config.yaml
image_size: 64
crop_scale_min: 1
norm: "batchnorm"
depths: [2, 3, 4, 2]
num_labels: 75
init: "kaiming_normal"
lr: 0.0076
adamw_lr_other_params: 0.0023
ema_decay: 0.99
batch_size: 128
adamw_weight_decay_other_params: 0.05
Rows from block 3, named by matrix and row number. Rows with one number belong to one channel. Each number is 128 + 32 x the weight over its row's rms, rounded and kept within 0 to 255. All counts start at 0. Numbers have three digits each. After the name is the row's rms in percent of the matrix's.
# convs0: first 3x3 conv (model.blocks.3.convs.0.weight, 112x112x3x3), inputs 22-32, a 3x3 kernel for each
# convs1: second 3x3 conv (model.blocks.3.convs.1.weight, 112x112x3x3, transposed), outputs 22-32, a 3x3 kernel for each
convs0.12 128:128128129125127099126125128128128129128128129128128128128111102129129132131128130131129142127105129129128128133129128129128126129129128105126140124127134126128126129128131138129124134130129125127127132119087130128124128128128128128128128128128123126126118127121121126125128128128128128128128128128
convs1.12 117:127208128127126127127130132129129128128132128128133131128129129213128127129140124127129127128128126127128121129130128132132127133134128103127126106127125111128123150127123130129128129129128127128130124060126125128125102050128106121128122129127074121130130121122130129129137128128131128128127128127
convs0.14 111:138131128131130126124126127128128128128128128128128128172137131183128000248125126132119127128129128130132130128127128127128128128128130118000129128064128173127255130255128127129139123124128127132131129128126127127132128128128128128128128128128127126126125029113184129126127128127128128128128128128
convs1.14 104:128130130129128094151126124128128123131144129049130128128130120128127127127128129147131127137126123128128130129110120131129129132138157129127127100128137128129130126124122127129130135135137180134127152185128145255141128128127128128131128130146128124116128120115132129128125000142130000128131133155
convs0.15 098:129070126128128127128124185128129128128128128128128128129137168129095130124125131128115119127132129127128125129128129122129129124131130247226154255128129232000000130126125129095126128111124128129123127129144129128131128128128128128128128128128126124126125129127127128000128128128128128128128128128
convs1.15 129:128116123128125126127126126135124126133125128127130128123099124124128127127125122123151158128128127146128127128071125128119127127134129027026095032122123155155127128126126128128129122123127135130127094087120074097086186186129127128123127126128128121239123126120126125127130130130128128127128126132
convs0.16 098:134127138129126128130128131129128128128128128128128129177144131255125101131124129119116124127123136154146133128128126129128128125127126131144140146236133051000110125131105128129124179146136129120127126126125128126125128128128128128128128128128151131133138132129062128128128128128128128128128128128
convs1.16 116:127127128255124129130125091128125123129072130135130126119110014128120123127129125141133134161135127125128121126255125112190255124127135129127129129135129132135135121127127128128129123126130128128127135134128222255236128128102136128125129128122128126119099086125112122139128012111126055129083010122
convs0.17 134:135128128128126090136127129128128128128128128128128128062050127129131133126255129255135131127127127128104134126127129128127128121127173130123129128130137131129132130124071130120114129126127133134127124128130094130128128127128128128128128128128131128127129126128128125121128128128128128128128128128
convs1.17 142:130129128126127129134128129236131198130131131162133131129128128122130135118127132124127125102116143101128124147128129127127125129126129128126130115125127128125124107130138126128127128128127122124125124121122131122127128108128127123123113129126135121127125127159120126132121127123130141128128136133
convs0.18 124:127129128128124130137089128128128127128128128128128128143130128135125131134134114129127135128129128127129162126128128125121128220119119129127126118128115127128130128133129129127128128129128129124129150128128128127128128128128128128128128128128139129128128128128133128130128128128127128128128128128
convs1.18 181:116127181127129119128129130131128132134128133156131148127134129127255127127126145125126114134130128169132087124128130126123136128127139135138150127130137121125135126131130126130137127131132128114050129127124124123127128121123129113128130128127172120130127124126125128131114126128127128127128128128
convs0.19 096:150130135123127156125128128128128128128128128128128128104255255107123142133018123151128131129128129125100069130128129127127128117126119093124213072079121107129129126127128128130128128126129159133140125129127113130129128128128128128128128128128127128125128124126111128118128128129128128128128128128
convs1.19 101:130128128128129128129134092193227171128214162000129188126128126131126126109113124130129129126128127128129131128127127128127128124113132131128128129128128127124128126128131122118129128128131128132131142177132145136126128128116128126129127132129127127122089119128128119129127128127126126127124128128
convs0.20 110:126128129116115121126126127128128128129128128128128128129165165255045000130000129129094068119129129156178000126129126128129127127126127121129128128133129127137128129129130133129131145132130126101124126190127126127123128128128128128128128128128116128129128130127128000127128128128128127128128128128
convs1.20 131:128127128129110128129128128128128128125122128124127137000127085128107116120114126130255227157157125099123128137146130128130129124128128128155129136129130129122128005086127129128130127135145127131109128124126129149130123128128117124129127128128124147186125131128126130130136127097130107075131099125
convs0.22 152:128128130150125128163130128128128129128128128128127128167147208235130126134122000120123128125122140127127126126128129127128127112127128127127126127127044122128138096128128135132128128128129136127123125128126128130128128128128128128128128128128129127128128128123127127128128128128127128128128128128
convs1.22 108:137136130133131180125130180130105111129129122126128130251126125000219122130132133127126127024120144131130129134158124105131129127127144127130128127140166126125128123134131120133212127128143143131129134128068127178139127129125118128105119122128132128128128122124103119119131129129107126129104126119
convs0.23 080:130127128130116129130131130128127128128127128128128128129153146053127143124136129138130125125119124125127129128128123127127127128128127121124128127127034124131128128126128128126111134136124255215255135155134125144120128128128128128128128128128130127119129128128128127089128128128128128128128128128
convs1.23 068:133133134130135132122118116127128127124129124134128123154127124130126125139125122128129098122127129127129127128126123128127125132126130131130129134136133131133128130133141127127126128129128127128139129134153127131131128128127129128128114058126134127139128131128134141159121123125146138128131133128
convs0.24 088:124130129128144128189233151128128128128128128129127128131125121130149124132138135136128124129141125127126129128127098128115121130093127125121160128127130128118129129119065128127127129128127125126132125127128127130127128128128128128127128128128107127129126127131096099097128128127128128128128128128
convs1.24 102:130143146131133131123050127058095125000125127082127157135127244182130128145255128127127130123127130125129127146128128136110128129065083127127127128141132134161132184143128128129129124127128131131128131131128130129131130127128128128129128128128126128126126129128128129131129128132128129132128128128
convs0.25 121:122122130110107127127135131128128128128128128128128128132127117207000111127138205127153144127127127128127129126127113127128119129129127125123119128126063133127129132128125128195138000126121122125117129129058134134127129128128128128128128128128124128029132128127129128128128127127128126127128128128
convs1.25 095:141128128132125121129191129130130129127131131127128126128127113131128127127127121129136122142137119128057127127127124127128133128128146190129127144127126130128129135126128132130127171134144130135135128152127125128129126126130127129133129127113112131128111127130117125123128123123120043128122045000
convs0.26 146:126122124128128129126128109128128128128128129128128128106185155124140137126094137128128082126129127127125126128128128128128131130127114121124128127130129126127131255129008255130000255128016129138128128128127127127113128128128128128128128128128128132126127127137126126126128128128127128128128128128
convs1.26 129:128124127130128126141128126123104129127125127139134126118125128108125122128127129122132129128128129189128130127128129063128122127126127127169127130133154131134255124108129122109130115117129126126130128128126127129127128128128127128132129128133117126123128128128131138035128134147126118133124118127
convs0.27 102:131169113134129128133106128128128128128129129128128129000123130000127255000125156128121122131127127128127120128128130124127135128136130127098127130068127128165130130129129125129130127131143129127130130129123124126134128128128128128128128128128128128130128101122125129130128128128128128128127128128
convs1.27 128:132130126129060123127124128128133131125130088127138129128115128127129138130126127127128129128130134127136133122118131129119134078128129129171126128128126130125128128122128128133182128149138130131131126117128125122125128124136128180128125127130128130127130128129133125146009126000123127067129124093
convs0.28 135:125128127127127129127127128128128128129127128128128127156000093000113255171255137125132120096127128000127124127128128128130128139127127113126129128127127126165131126123130128127130117117128131130127129116128128126122128128128128128128128128128134135129128125130122123129128128128128128128128128128
convs1.28 099:129127129126127125016125126125132134133127130130131126126127127081040128133131128127126128124129255128204109128128124170119106130110084128128124187128132141122130128131130126130130128131134133129123075096126060123106129140129129130127128128128126127132124128127128124126131128131127127123134128131
convs0.29 136:140127129122118106119125128128128128128128128128128128134131132133000106115104123128117128129103128127107128128125129111127128128128129116096128123128127130126126127128127128128128132128128128130131128129128127127126129128128128128128128128128125128128126127127128128128128128128128128128129129128
convs1.29 128:129129128129101112127127017123130128126222135135141125120128128127129127128128128124124255128255124127117128128141129128172128130132132125129128128128123128127159127132139128130133128129129125125127126127092128129128127128128128127127126128132128129122128128125130127091125131111130164125135151126
convs0.30 113:133126120134131127133131127131128128128128128128128128127120138027084255126000173129127136082125135132158120131127128130085127130084128123127000255128124145129129127130127125000125136127130128128130129127129155129130128128128128128128128128128126127131128128127128131129128128128128128128128128128
convs1.30 092:130127124131130130137131129128128129130129132129159139136131127135130127152126128133128118128129121140128122128131095124071114122128122130217124130130128124120135113122140138128128134128128126127127125130132119114139131132096130132135131125128127129116127226125129134129128125117129125124125124104
convs0.32 137:130129131130128128128128133128128129128128128128128128000125126119255130128095120129107126116127129108125131129132140120128132123130130149128130080104128128125128127122139123057128127126126124129132127130131140130129128128128128128128128128128123129131128128130129134129128128128128128128128128129
convs1.32 101:134128121144127128128128128134124138129130128128166129128118108128125129131137179125130127128129127129129127133129128126128127124128126128129123130127069128129127128163131129138141130129128128129127129127130126128124125130129125127128128126067131129129128121127127129126125130130128128128124125124
convs0.33 119:128127128009128255019128149128127128128128128128128129126128121150128121138130121139133126131129128126145130128128128129125118128127127133124129130128111133125126128128129128119127128128126124121128128128124123128124128128128128128128128128128129129000130129111128128127128128128128128128128128128
convs1.33 118:125123128255132128131159127149138125133133126128020136128139138130190135125164128128128128129131129129150117174125129175107128197126089130128130131130129129030128126171133124131125129149124122126128128129128127128127119130130130131129132128128123124131058122136072131098158132125130128140128128124
convs0.34 103:131130130137112125128126128128128128128128128129128129000000124128145236255240255223148130082093124108128124127130126155132127130128128043135163100129126128182126119251112126128128125127125121125110129138140130143128128128128128128128128128128129128125128127123144125126128128128128128128128128128
convs1.34 109:123123128114128133128129143130142128130181129126134135122128118125124127105108133130128128128126242122142152128128133129128128131128127129127126155129128133127127129129128133131132132134127134128126124128128128121129132128127128125128128127131128133135132078127147127126130200137125128129132130129
convs0.35 052:127129128125122123130127155127129128128128129128128128115109126129129126096128127130000118130126130114127128128159127128122131124135125130132051141132129131126122121124130124127130131123134153125132125129129125128112128128128128128128128128128127125121127120121135130126129128128128128128128128128
convs1.35 030:129128128138128127130127127112128130128127121135130129128125127142138128128127131128136132128129127106123124123128124128127127143126125124122124127127125127127127130129128129132136132128129134130130131138134133133131137136127127127137128123125129130126127124126121125138128127124129129129130128129
convs0.36 093:111127129136130128130128128128127128128128128128128128072130126127018088127000131133125255133255123126132127129127126127125073129136128125126123131126093115122101126120128128130128124096112066130125125128130105126128128127128127128128128128128127125127127127126133128126128128128128128128129128127
convs1.36 086:129134131129115129130106113122132127145133126126123121131127127125125127084083128128130129255127126106115128089120130128127127118081120128132128127120128122133128135159129130128128127131135108117122121129133124127126128128123128128131129135130130138132126130127255127118137000131132064125133109129
convs0.37 093:098123131130129127133127125128128128128127128129128127121121132131107089118126187100126092127126127115124126127127127130128128130128129113122126128125128130128130128130127128127118128127128166128133125125071129126124128128128128128128128128128128128127129129133128131134128128128128126127128128128
convs1.37 092:130131134255255131172157127127127128122127147083127128132137137132133130127130131129130126129128125125127129130126125138130143135134150130129131134133135129129132122122128125121111128121105129127126131255255149255121129129126128132128129128128139128129127128127129129130127126127129127126127125127
convs0.38 067:127128129124128128123128130127128128128128128128128128224126127126125151126127129133255128123208128134255128121127128128128128127128129130124120128128125121128124137129126144132129181126127125126126128134128059128128128129128128129128128130128132128003127126125098127122128128128128128128129128128
convs1.38 033:127127127127130128128131128127132128128140130126128130125128128128128128131128128128111123128128125125120126128127129124128126129127117133129128130127129129128129122134130123130128128132127128133128127122128128128128131129129135138118138131128116129125128133124128135093126136119127129127125128127
convs0.39 074:155131128144153121123127128132130130128128128129128128130112128166131111149218182128130132121125119160121126136127122130117128127128128115117129127143132132126097129101062135126123128123111130124127129134127102107103128128128128128128128128128136129128136128127149127103128128128128128128128128127
convs1.39 063:132138132127129127130128130128127126000115127119108127128131127130146138128128130122122128127126126128128131128129122131127125129127125138139132132130134119115128128127127097118110128129128197255128111124130128129133126135131121116122130131126128129129127122128110100111128127133116122128117113126
convs0.40 109:128128131128128127122121127128127128128128127128088128014023255126124255129124132131129126144129128138131140130127128127127127130123126128161128124125139114000009128128128126126122128129128128128128126137128129134135128128128128128128128128128000126126131130127110131128127128128128128128128128128
convs1.40 102:121113127118125126118121127097128125127127120130130128125127126115129127128127128125130127133131120131129129127133117126134128128128132128128128127128130122127128128134129127127128126126129131129133135130134129128127125130130127127128130126128144132130125127128122124126144127044129127127125128126
convs0.41 089:130141128127128127127133128128128128128128127128128127105124140109132132000101000130067095133078125123128130128107128130120114133130114114128135127046129133160131130127134125128125125127122127130130128134133130122130128128128128128128128128128128127129122128128130128127128128128128128128128128128
convs1.41 119:127126129124129127255128128128129128132129117128137128128128127153155127130130128175129133124130136128128128129125128119128127128128128125115120128131129132128138127128127128127129128128147128130129126123129128128128128128255089131209128127127117128139119131127128128135127144127127129127128126127
convs0.42 088:191217129127128127124128128128128128128128128128128129127123100116127131000131162127119124171000000185130126128129129130128127128129126130130126121130142123116129120128125124126123126128128127124118127129119117127082128128128128128128128128128127124118127128129128129143128128128128128129128128128
convs1.42 082:127129134129125127148212199132144132120130141000052121126131134158128127234125122128129122120122126125128143127128130136127133127100120131134131145131133127130134129129127125122124125123126153140161133131129173129129128129132130127128128124121131128119129118119120101116125133134137136131128129127
convs0.43 061:128127122127151150255130126127129128127128128127127128207115123176112126141129144137134131129128124130128128128117127124125124131126125131129124130119127127120088134132128136130124120170120132125128138136137101104122128128128128128128128128128127129118136125126129128129128128128128128128128127128
convs1.43 036:131128131129126125126124120144158130133151132134134131129129128129126132129126128128130128128128128125127128134126121136139130146128129133132130128130131127127129126128129128127129128127129127129128126128132125127126126126121128126126126127129128130130129130130129124122129132129126113121128126129
convs0.44 109:122127128128129130127118128128128128128128130127128128167000000116255146128120135128130128118129129098106127126123131128128128122127127129123116126127126128123120120111125128128128148129125129128120130128110125128130128128128128128128128128128126127128120120123096124113128128128128128128128128129
convs1.44 083:127125135100130144127134128031100123000107163115000129209124127137115126128135137127130132136134129131168128133140127128129126159179127122129127125144126125127125125137127127130129128128123124125130125124129127128127106127133135128130129128128128127128128131128116128125126126132132132129131130148
convs0.45 094:128129121134128128155127127128128128128128129130128129128130128088135169156255132121127148124122130129127135127129127130127126130128126139130133128126129125126147127129129127130130128128130129130130131128130126127131128128128128128128128128128139127128146128129132125127128128128128128128128128128
convs1.45 097:131128129128131128129128126084124128101129129129146125041019128128131131128126133129128130145198125132255151168132140128216114136255130126130129132131129145128127134127143137126129105118118130126124123130131126137128127128128129125127122142129120128135124121129132121130000128129124128109129129129
convs0.46 067:129131165255127128255121247128128127128127128127127129138128125136126038116123084128129128124127126128116123128127121122126127126134133128077126127129126130126129135125128130128131126126125150126126190154155192173219128128128128127128128128128119125126128128128127129132128128127128128128128128128
convs1.46 075:133134118130129128000009098128138154131135138142134130133133135134131129128130131115130128125131127128125122170134122133130116144123095132132132128132126128122120127123124128126128102108118128107111102070078128130124125112120131127121128125128128128127128125128127209172136134132132134135132132131
convs0.47 106:131128127149135152141134128128128128128129128128128128113113255045129225134134000127126128127125128116126129126130126129128127128129123121112123125104124124129130134134128125132128128128102130128164122123125127097127128128128128128128128128128126124122125124124125130127128128128128128128128128128
convs1.47 094:125126125128128153128128128117059128127167128130128127151124126127128128128127126125128000129128112128127116128119125126128126128128127124126129128127128128141128129131130120128130127127132153130128137127132128127133131118135130128129130129129124128133117126134128127128128128130128128126127128127
convs0.48 067:127129144129145130137128110128128128128128128128128128000090199154128141181118000123132098130129251132145147122126128127130128126126128103102124127120118096127108136131127131130125131127132131146121127130106121125131128128128128128127128128128126123128125124127125129128128128128128128127128128129
convs1.48 062:125126128128127139123132134128069128129127128131125139129128128128131124128128127132155119127126123141128121128130132130147132132146137127127130121118129126128128120115118128125125126111115113114127127119132126128133128127131125127128129131129129127127128167137131134136145172128127126127130127129
convs0.49 090:140130123135126129140124089129128128129128128129128128133128127000126126110129189128131122125134123127126119127128126128130113109128124130133135080132129098134137128128128131127127127130133128128129121123129118125133128128128128128128128128128128128127127128127099129129127128128128128128129128128
convs1.49 127:129129129129127128135128123128106000117079112128097085128126129128119126134118124125129129125156128116128135128123095124128137125128166132127127132126128129127127128123125129126133128158128128126128124129128130132129127127125128204113129129117129129128126132125128135133110127126124124126122124125
convs0.50 115:126219128130127128129128128128128129127128129128128128135162000000255110128130138132122128242127128127123123130079125133128128128128127129121130129127124125130127127132126128130127129129085160197125129131133128127130128128128128128128128128128123115125129128071128129128128128128128128128128128128
convs1.50 123:128125125126127128126123128140115125174130126128127128128130131136131179142145127115128136126128132128108109174138119126127123126141124128130135130147124129150133122129137127130131129255128129123131133128132135132129255132129160124131129126128121128138117124175124124124123160128129130129125134128
convs0.51 091:129124126125130128128126127128128128128128128128128128081125129127132131131127119128128124089108230131128130127128129118137127128127120142130128129123118130130131131129128128127130132134129125129154128132131129131127129128128128129128128128128127125127128143144129127138128128128128128128128128131
convs1.51 053:131095127126110103128127092134135124129135129127151134128132128116130128119123127129127058109088107126122126133141127130124128115117129129130129125128131095128129128125128127128130127130130124126128127129129127122128126127127109133132123127121127114129125119128124135143132130127127130129127127118
convs0.52 118:127127127123128131125126127128128128128128128128128128046106196134128131151128147143126128130127127136157135128128123134130127131129127062125125134146165125091115127135128128129137128121124130128127119129126110128151128128128128128128128128128000102131129127128127127127128128128128127127128128128
convs1.52 075:132139255066128126131126113124112148127128131116118128131133130124130128128127129131128115126135124136129092123129131125127132125131122126132127141142129131127128126110085128133128128131127131131128127133137129132128125127128126105130127129128127128125116119117117108107244151132137130137123124134
convs0.53 117:121126124128128126113126127128128128128128128128128128050127135135121079127129123208107128101127158128129155128134128128132132127127127143139130121127129130193130128097128126128125133126128125097129130128127130142127128128128129128128129128128126131154130120129250129161128128128128128128128128128
convs1.53 119:124101105125125131125127127138149130132146127128130119128129128128128129130130134129130131161127121129129218130094130132102127099123128129126127255122129128128127129124129130130129130128128126126127128133127128125128128127131125129128130178128129129124128128130136133132137126140128128147131128137
convs0.54 064:123125128128125125127126137128128128128128128127128128094057143135153163139144063129129126128127125112124127128126122129126124123127128129128129125132127127128128124085120122121095124111118138129127128000000062131125128128128128128128128128128128127108128127127127129129128128128128128128128128128
convs1.54 100:129129128130128136131135134131129129127132126129129127125127128119128128126128126128131132128125146127129141134130135130131120128131140126127126128127128128128128119128095129128120123126126084119128127111078129129129127131129130129128109127127130135130130126135131128129131131130131129128127127128
convs0.55 099:114125173135196130137128127128129128128128128128128128000113110137134052127131058173132128128128119127128000139126118127128128118128127131128126175255128061056135128127123127127124125130128140135128180158133137105119127128128128128128128128128068127128129127126127122128128128128128128128128128129
convs1.55 053:130129132131118135129128128000094142000112134123128130125127127126126126128130127124128125129128128120118119129126131120131131124133107128155202128125136129127128134128126131126128125130129127127126128119128129133141128126128128124121128126116133142142135126137132123129138167127133131128127127129
convs0.56 131:136128128166129128129132113128128127128128128128128128158133255126123114115061125126126128130125128129122128128120128128127127128125128129128128131120130129127126127127126129131128129128128129130106126127128122127126128128128128128128128128128076120179069124128126126128128128128128128128128128128
convs1.56 125:127129129129146188127128124121133036113121131129124095125153128127128000125126000127096131085131127131136126127129135130134151032130143186127127127117099126124127128154128126138131128124109129128088128128125127128126116128130128129120120126126127127124119070128118125036129127129128125126126124128
convs0.57 096:125127128119117000129094000127128127128128128128128128117173122119128127122097129126131128133125130136129127127128127125128126128128128128120046125127129131146128129128117127129129127127128255126063128255128129151159128128128128128128128128128127128126128127130065129131128128128128128128128128128
convs1.57 079:130129127128128131118129130130031007137106066104129127129131127128129129131132127114118101119127120127168127135128124129125126130130124131127127127131182125127138125127131120141149120113130128128079130120096110128082122128122131134127135122128127127128146121127132132116131127128130126128071126127
convs0.58 086:128128129128127118122125128128129128128130129128128129129129130129129125141128119144123122154121042035095099126126128127126128128129128094125133130128128127132128127130128125127128127125134124132127128129128134128129128128128128128128128128129129017129072128130098133131128128128128128128128128128
convs1.58 042:128128128126131131125129128127126126127127130127130128128128129125129128127128129134129129130128127129128131128128129129127130122115131122125132127123129127124129128134128131127128128127128122124126127128128129126125128129128128128128127124128132131136130128138128128135124123125129125126127126127
convs0.59 112:104121086129128128128126127129128129128128129128128128255255126255235000107124000132143191129135207128131129126127137127127129127128128060127128133128128141129129128030129131136127132129127126120131129130129065137134128128128128128128128128128105128117124122128128129127128128128128128127128128126
convs1.59 100:127130164127130219121127129146129123160131131204129124129127127125050121126124127134126129121133127127126122128134134127127128129125131129126129128130132127129128122129128125133135129138132128127128129124132127125123131129127127128126127129128131128133133180146168143130000000130133000128130129128
convs0.60 112:143128130128195129000127129129128129128128128129127128125136130121133130084127127125128125129117125120127123018126129048112131127128130126129123131127127120127000123126121000132255128131149129130127125124107016129131128128128128128128128128128134128130129127128130128121128127128128128128128128128
convs1.60 116:102124126129129129133129129127129129128132128130131116128127126133140127128158128128126125129131125128128129125116103128126129128135130128130129132130128128129128128130130128128128129128128129128128134127120128130129134128129198194128127157127030130129054000118121131124138128128128127127127127130
convs0.61 083:131133130128127131130128140128128128128128128128128128119000125064126112000000000201129122219205126166255122124123127128126128128130128108124122124131121216122091128130155130129153129130129128125125112128127123128127128128128128128128128128128147128133128127128127125122128128128128128128128128128
convs1.61 168:163140131128128130128130130131128130128127130124128128128128130128127128128126127127128127127127126124122127128126124128126114125123128124126128127127128128128130128127127128135134135166130126126127116125125128127124127142128128127127126140128127129118124128129121127132127127128128128127133128124
convs0.62 073:129125126129130214129132126128128129128128128128128128083102123128126122119129126128129145134132126142128117127128129128130131133128127123129000126121128129130130128127141128127128128130131138131127127133128124124000128128128128128128128128128128120126129126129125130129128128128128128128128128128
convs1.62 042:132128130127129128122118118123131132131129130137128126130129127127126126128129128113131130255130133128129116127127161129127129128120127174133130141130124135132130127131142127135136133129131126122127127126125127128128120130129128137129128124128098127122118111126127129130125126115128128124127120133
convs0.63 074:115124086127128112128130125128128127127128127126128128123126098128054111121123116083124152000069131121134117128128128128136128126129135128207212255195130162194133126131129124123126123129127133132130127121124049074111128128128128128128128128128127119126125125110146138125128128128128128128128128128
convs1.63 124:130129129127128131127128135127128130128137127207234133124128129124128130117126127166129126161132130129129128119044138128091150132129147128126130126128126124123127130157135129128128175195128093128127128127128129128128127127123144143190085129128088090109104096118113128129125128129130128128132128126
convs0.64 109:129129130132136135128129128128128128128128128128128128128127129070000097193127123144127128129128128124127125128128128128128128128127128255247156133132131141129129127127128128127128127128128127123125117120126132123124128128128128128128128128128130200136127127127130130131128128128128128128128128128
convs1.64 057:129127127128127126130125127131131128129129127131128127128125125127127129127129127128127126126128129126129120128130129128124127129126125124129131133135132129133129127125124130128127127125125128129130126125129129127129126128128128128129128127125102110126122125128127123127131127130135138210141143141
convs0.65 129:132132127133146132108128132128128128128128128128128128132130136123130128130135138129127105137128122220127129129128129133128129128127128116129120128125119134144118127128127126126129131129129129129132119104132110107121128128128128128128129128128129128128128128124251131123128128128128128129128128128
convs1.65 124:128129125134139126133147131128130129116130148107126156129130129127130149126131202126128110129128112128128121125127255116125207112117255110125125128129129127129127138130130129130126127128126128130128129129126125131126159129130129129131126128128124128136123000128121113128138128132183128125131128129
convs0.66 124:128127128127119128125126137128128128128128128128128128125124141130125146127123000128119173053121128014127125126129128128127128128127148123163129130129055255124000127183130129129128129127129115124124125121117132124122128127128128128128128128128131180131129139128128132075128128128128128128128128128
convs1.66 108:130129128129128129123128124131132124129129126126129143131126127127126128130123128126127255224255128128153089129121125136123126137255123118126126118124125126127127130166127133127128125128128169130128126118129117126127160125129138111129121135126129184128147137141148173130127127130128128127162128160
convs0.67 098:090129128129130132094127130127128129128127128127128128170000149165184172121255145125255114129129127132128138127128128127129128126113126128135143134128128142127138126131129127089133130133129108128237127121140128124122128128128128128129128128128158131109136130126132129129128128128128128127128128128
convs1.67 104:136124124127136125128130128132129137242124140137129136128128134126124121128129127126122131126125133126133145129130128125126126004059131126126127127128127128131128128164145129138131132138131128132127155127130130129125142079129198128127158129127123141130130131126133145148056129132126128129122143128
convs0.69 107:125128128128128126181126126128128128128128128128128128126131128128000125114128135094255018187127129187000133129129120122128126121128128130127094129124093128132255127128125129128122129127129128128129125113129119128151128128128128128128128128128127128105129126127129129128128128128128128128128128127
convs1.69 108:130125113128110120124126096122127128114125122122140123127129077135130125130127127128128197127207135125135128128138130130132148147138127127132129124148093135133024128128128128146131127125130131137130122130130126132133115211128134134126137129129127136138125130130126132129150164128128128126170128129
convs0.70 080:114128127128142130101128127127128126128128134128128128132023154130000242138043195135255126116255130144197133127123127129128127128132131114118127128123125130148135108129129127121000136129123128130103126124123155128095128129128129128127128128128130129132164126128131123126128128128129128128129128128
convs1.70 046:127120123133127127137127126091128127144129132131119128137130130127127129128126133127126122111129125110128115124117124127117119127126123125135128099130131122138126127126121132128126135128125128119130127128113127129153133128119134133098130121141128130121132132129127140124120127113128100071125120112
convs0.71 139:134129127129131128126127123128129128128129128128129128121117075127127131083130128130060143129123122128110127128127151128128127124126130126120120129127127134154130133130127130127128130128130130130130129114055126128128128128128128128128128128127124124127127127128128128128128128128128128128128128128
convs1.71 142:126128147130127130129128131150125123126033126130117000129124125135255123133193160130128127128128124000130013129125003128133128255129128123124144130126141132124126130129129121129127129122123107129129125122126138130130121128148128129128131096096114096128120069129123082132129125110127128129128127125
convs0.72 107:131116128125131125122124139128128128128128128127129128128054079123119121086121123119127095122125125111129124129131126127128128130124128127128125127104128129134127127125133130130130129068129120127127128048130129128109128128128128128128128129128124113128127127127124127126128128128128128128128128128
convs1.72 080:127127181129128128132131122185148132128128082131136099128128128127142126128128127128128127128132131134133129110128118126126127129126133154129129128127126126129144129128126130126124133130122138131138116128132126154127128128129129133131128131154127131127130128128128128128135128136139132128135129129
convs0.73 077:131130128127130117132143143128128128128128128128128128133128156126126135255137000131127115128124086128126131126123114128130097129119119127129120120126241129106128126095126120128116131123122133135035131064116143132141128128128128128128128128128123082071112127115128122124127128128128128130128128129
convs1.73 076:118122120126112119128127127134131128151128129141129128128130126124120128126127129255130129138128128129122129131128131128127135129125127129127128128127126124129130128126123127128127126129129132126128132132137132131135129128128127127128128129124128124123127127125128132130129123127131129130130132137
convs0.74 088:118128120128126108132129130128128128127128127128129128133137068000157134110146184109128126130133117127127125127129123128128128129129138131129123132128128107086061129131130128136128128128129126129141112127126126123118128128128128128128128128128125128126127128131126125125127128128128128129128128128
convs1.74 080:136129127133132129127134129129143167119129131128128128128255198255130138131129129127126000126081078128129128129123057127120128128130128128128127129129223155163190124127130129129115129130118127125112131128131132129129120126130134128128124128128122126169136147148127130121124125124136125125148126125
convs0.75 128:133134130129128129130132129128128128128128128128128128127081128132134130128217161129128127126127127126130128126128087126130128129131130128000027127144132215255211127124128122127127128127127128135138134135144125128129128128128128128128128128128128000130128128130126221126128128128128128128128128128
convs1.75 149:126129129127129132148238183129130134126129129118126127126129131125132145132128136128128127148132126148127129128127110128131128128129124125109124131131255116106126127126125126127124131131129241132138254131137131163129128130128126129128127128130128133134125127122131130130130128127187128127128126127
convs0.77 082:130128130207255132128130137129128128128128128129128128127130109108126115121124129124133127125129141128132132077130129128115122128129127145132127021128128123124128150130134133131139127128129131148140118127127122130134128128128128128128128128128129108119128128127116130124128128128128129128128128128
convs1.77 105:127127128128126129127125125130128128131130130125130130130125127127253243129127126129128130130128130117129128129122128125093122124126128123126128148148127255175128128131130135140132127127128137130130128129133127127128128127127128128115129128131120127127129124121128112102155126127134077128061012128
convs0.78 089:127129130147133132226255135128128128128128127128128128124116124110091089129126080104128129124111129131129143132132128128128127126126128115093126126124132132133127128134126121130128121126124094079091125128131128133130128128128128128128128128128125124125125127125255130130128128128128128128128128128
convs1.78 081:111130128129121112181132174130137129139156127108128127132139152123128130127127201128118125127126121127131140122086127115125145129131136136130129137127128132134131127126123126128130145128131138133129133138137114127120123127133130129128125121128137138138109120129118115132000023135119128118129129128
convs0.80 076:128130128074130133000122130128128128128128128128128128125125121129122128135129127142129127130126139124121125122128131123128128119124112125127131130127116129129129125128146138130129128135130111117129076008097127128136128128128128128128128128128128129130130131125135138128128128128128128128128128128
convs1.80 110:127137133123126128127161128128128129078128133128129141129128128134132125129133127121122128119121127122125127114123126127126129126070099128133135126128128129126129125126135126127127129131131110123126123127127130128059127123135134130131131129128123128129128132138129137138129128127147128129138128128
convs0.81 105:116125128128127127190134124128128128127128128127128129126120102139124129132128129128128130122123131104132129180128128128129126127128128129119130128101115128049134128106130127126125118125128129127126129130126128118097128128128128128128128128128121121127120123116128072124128128128128128128128128128
convs1.81 103:133130128149143134142130129114129126017130164123105143135132130128123127128128130127123126118128122126127123120127135129128129130129126129128133128127128128127128131130133134132134127128128127121128118126122126128127125129127130130130132126128127128129130116125125122127131128126132132133153132135
convs0.82 088:125129125127129123130129122127128128128128128127128128107167130124128093126128077153126144130120129127130142126133129125132129126131129127127140120126129125130134128122128128105129133130129128124128131128128189128134127128128128128128129128128128128129128130128129129128128128128128128128128128129
convs1.82 083:128128128126128131121129129133104118128101123129127121128127126127122124128125127128134129136133126134128124124124128126121128127124128129122123129111121121108125128127124130127117130128126126131129128130129128128128127127127125127127127128130127128130128131130128128130127128129127128128128131129
convs0.83 090:123144131128131128129129128128129128128128128127128128126130139158058087131045122137135146138146140127131130128126128126126129124127128127124179126123130081085123129125127018123128127129129127132140127127213126127130128128128128128128128128128129130130129134133125128129128128128128128128128128129
convs1.83 096:130126120132128255127128121128124131128128123129126128129132128127127127128128087122137128132128130131128127191131126124127120118125129072127130124128128133137129134129245128129141129136136127130119128129127133139160137133134126126127125127128129128123129126128138131129129124129129123125124126156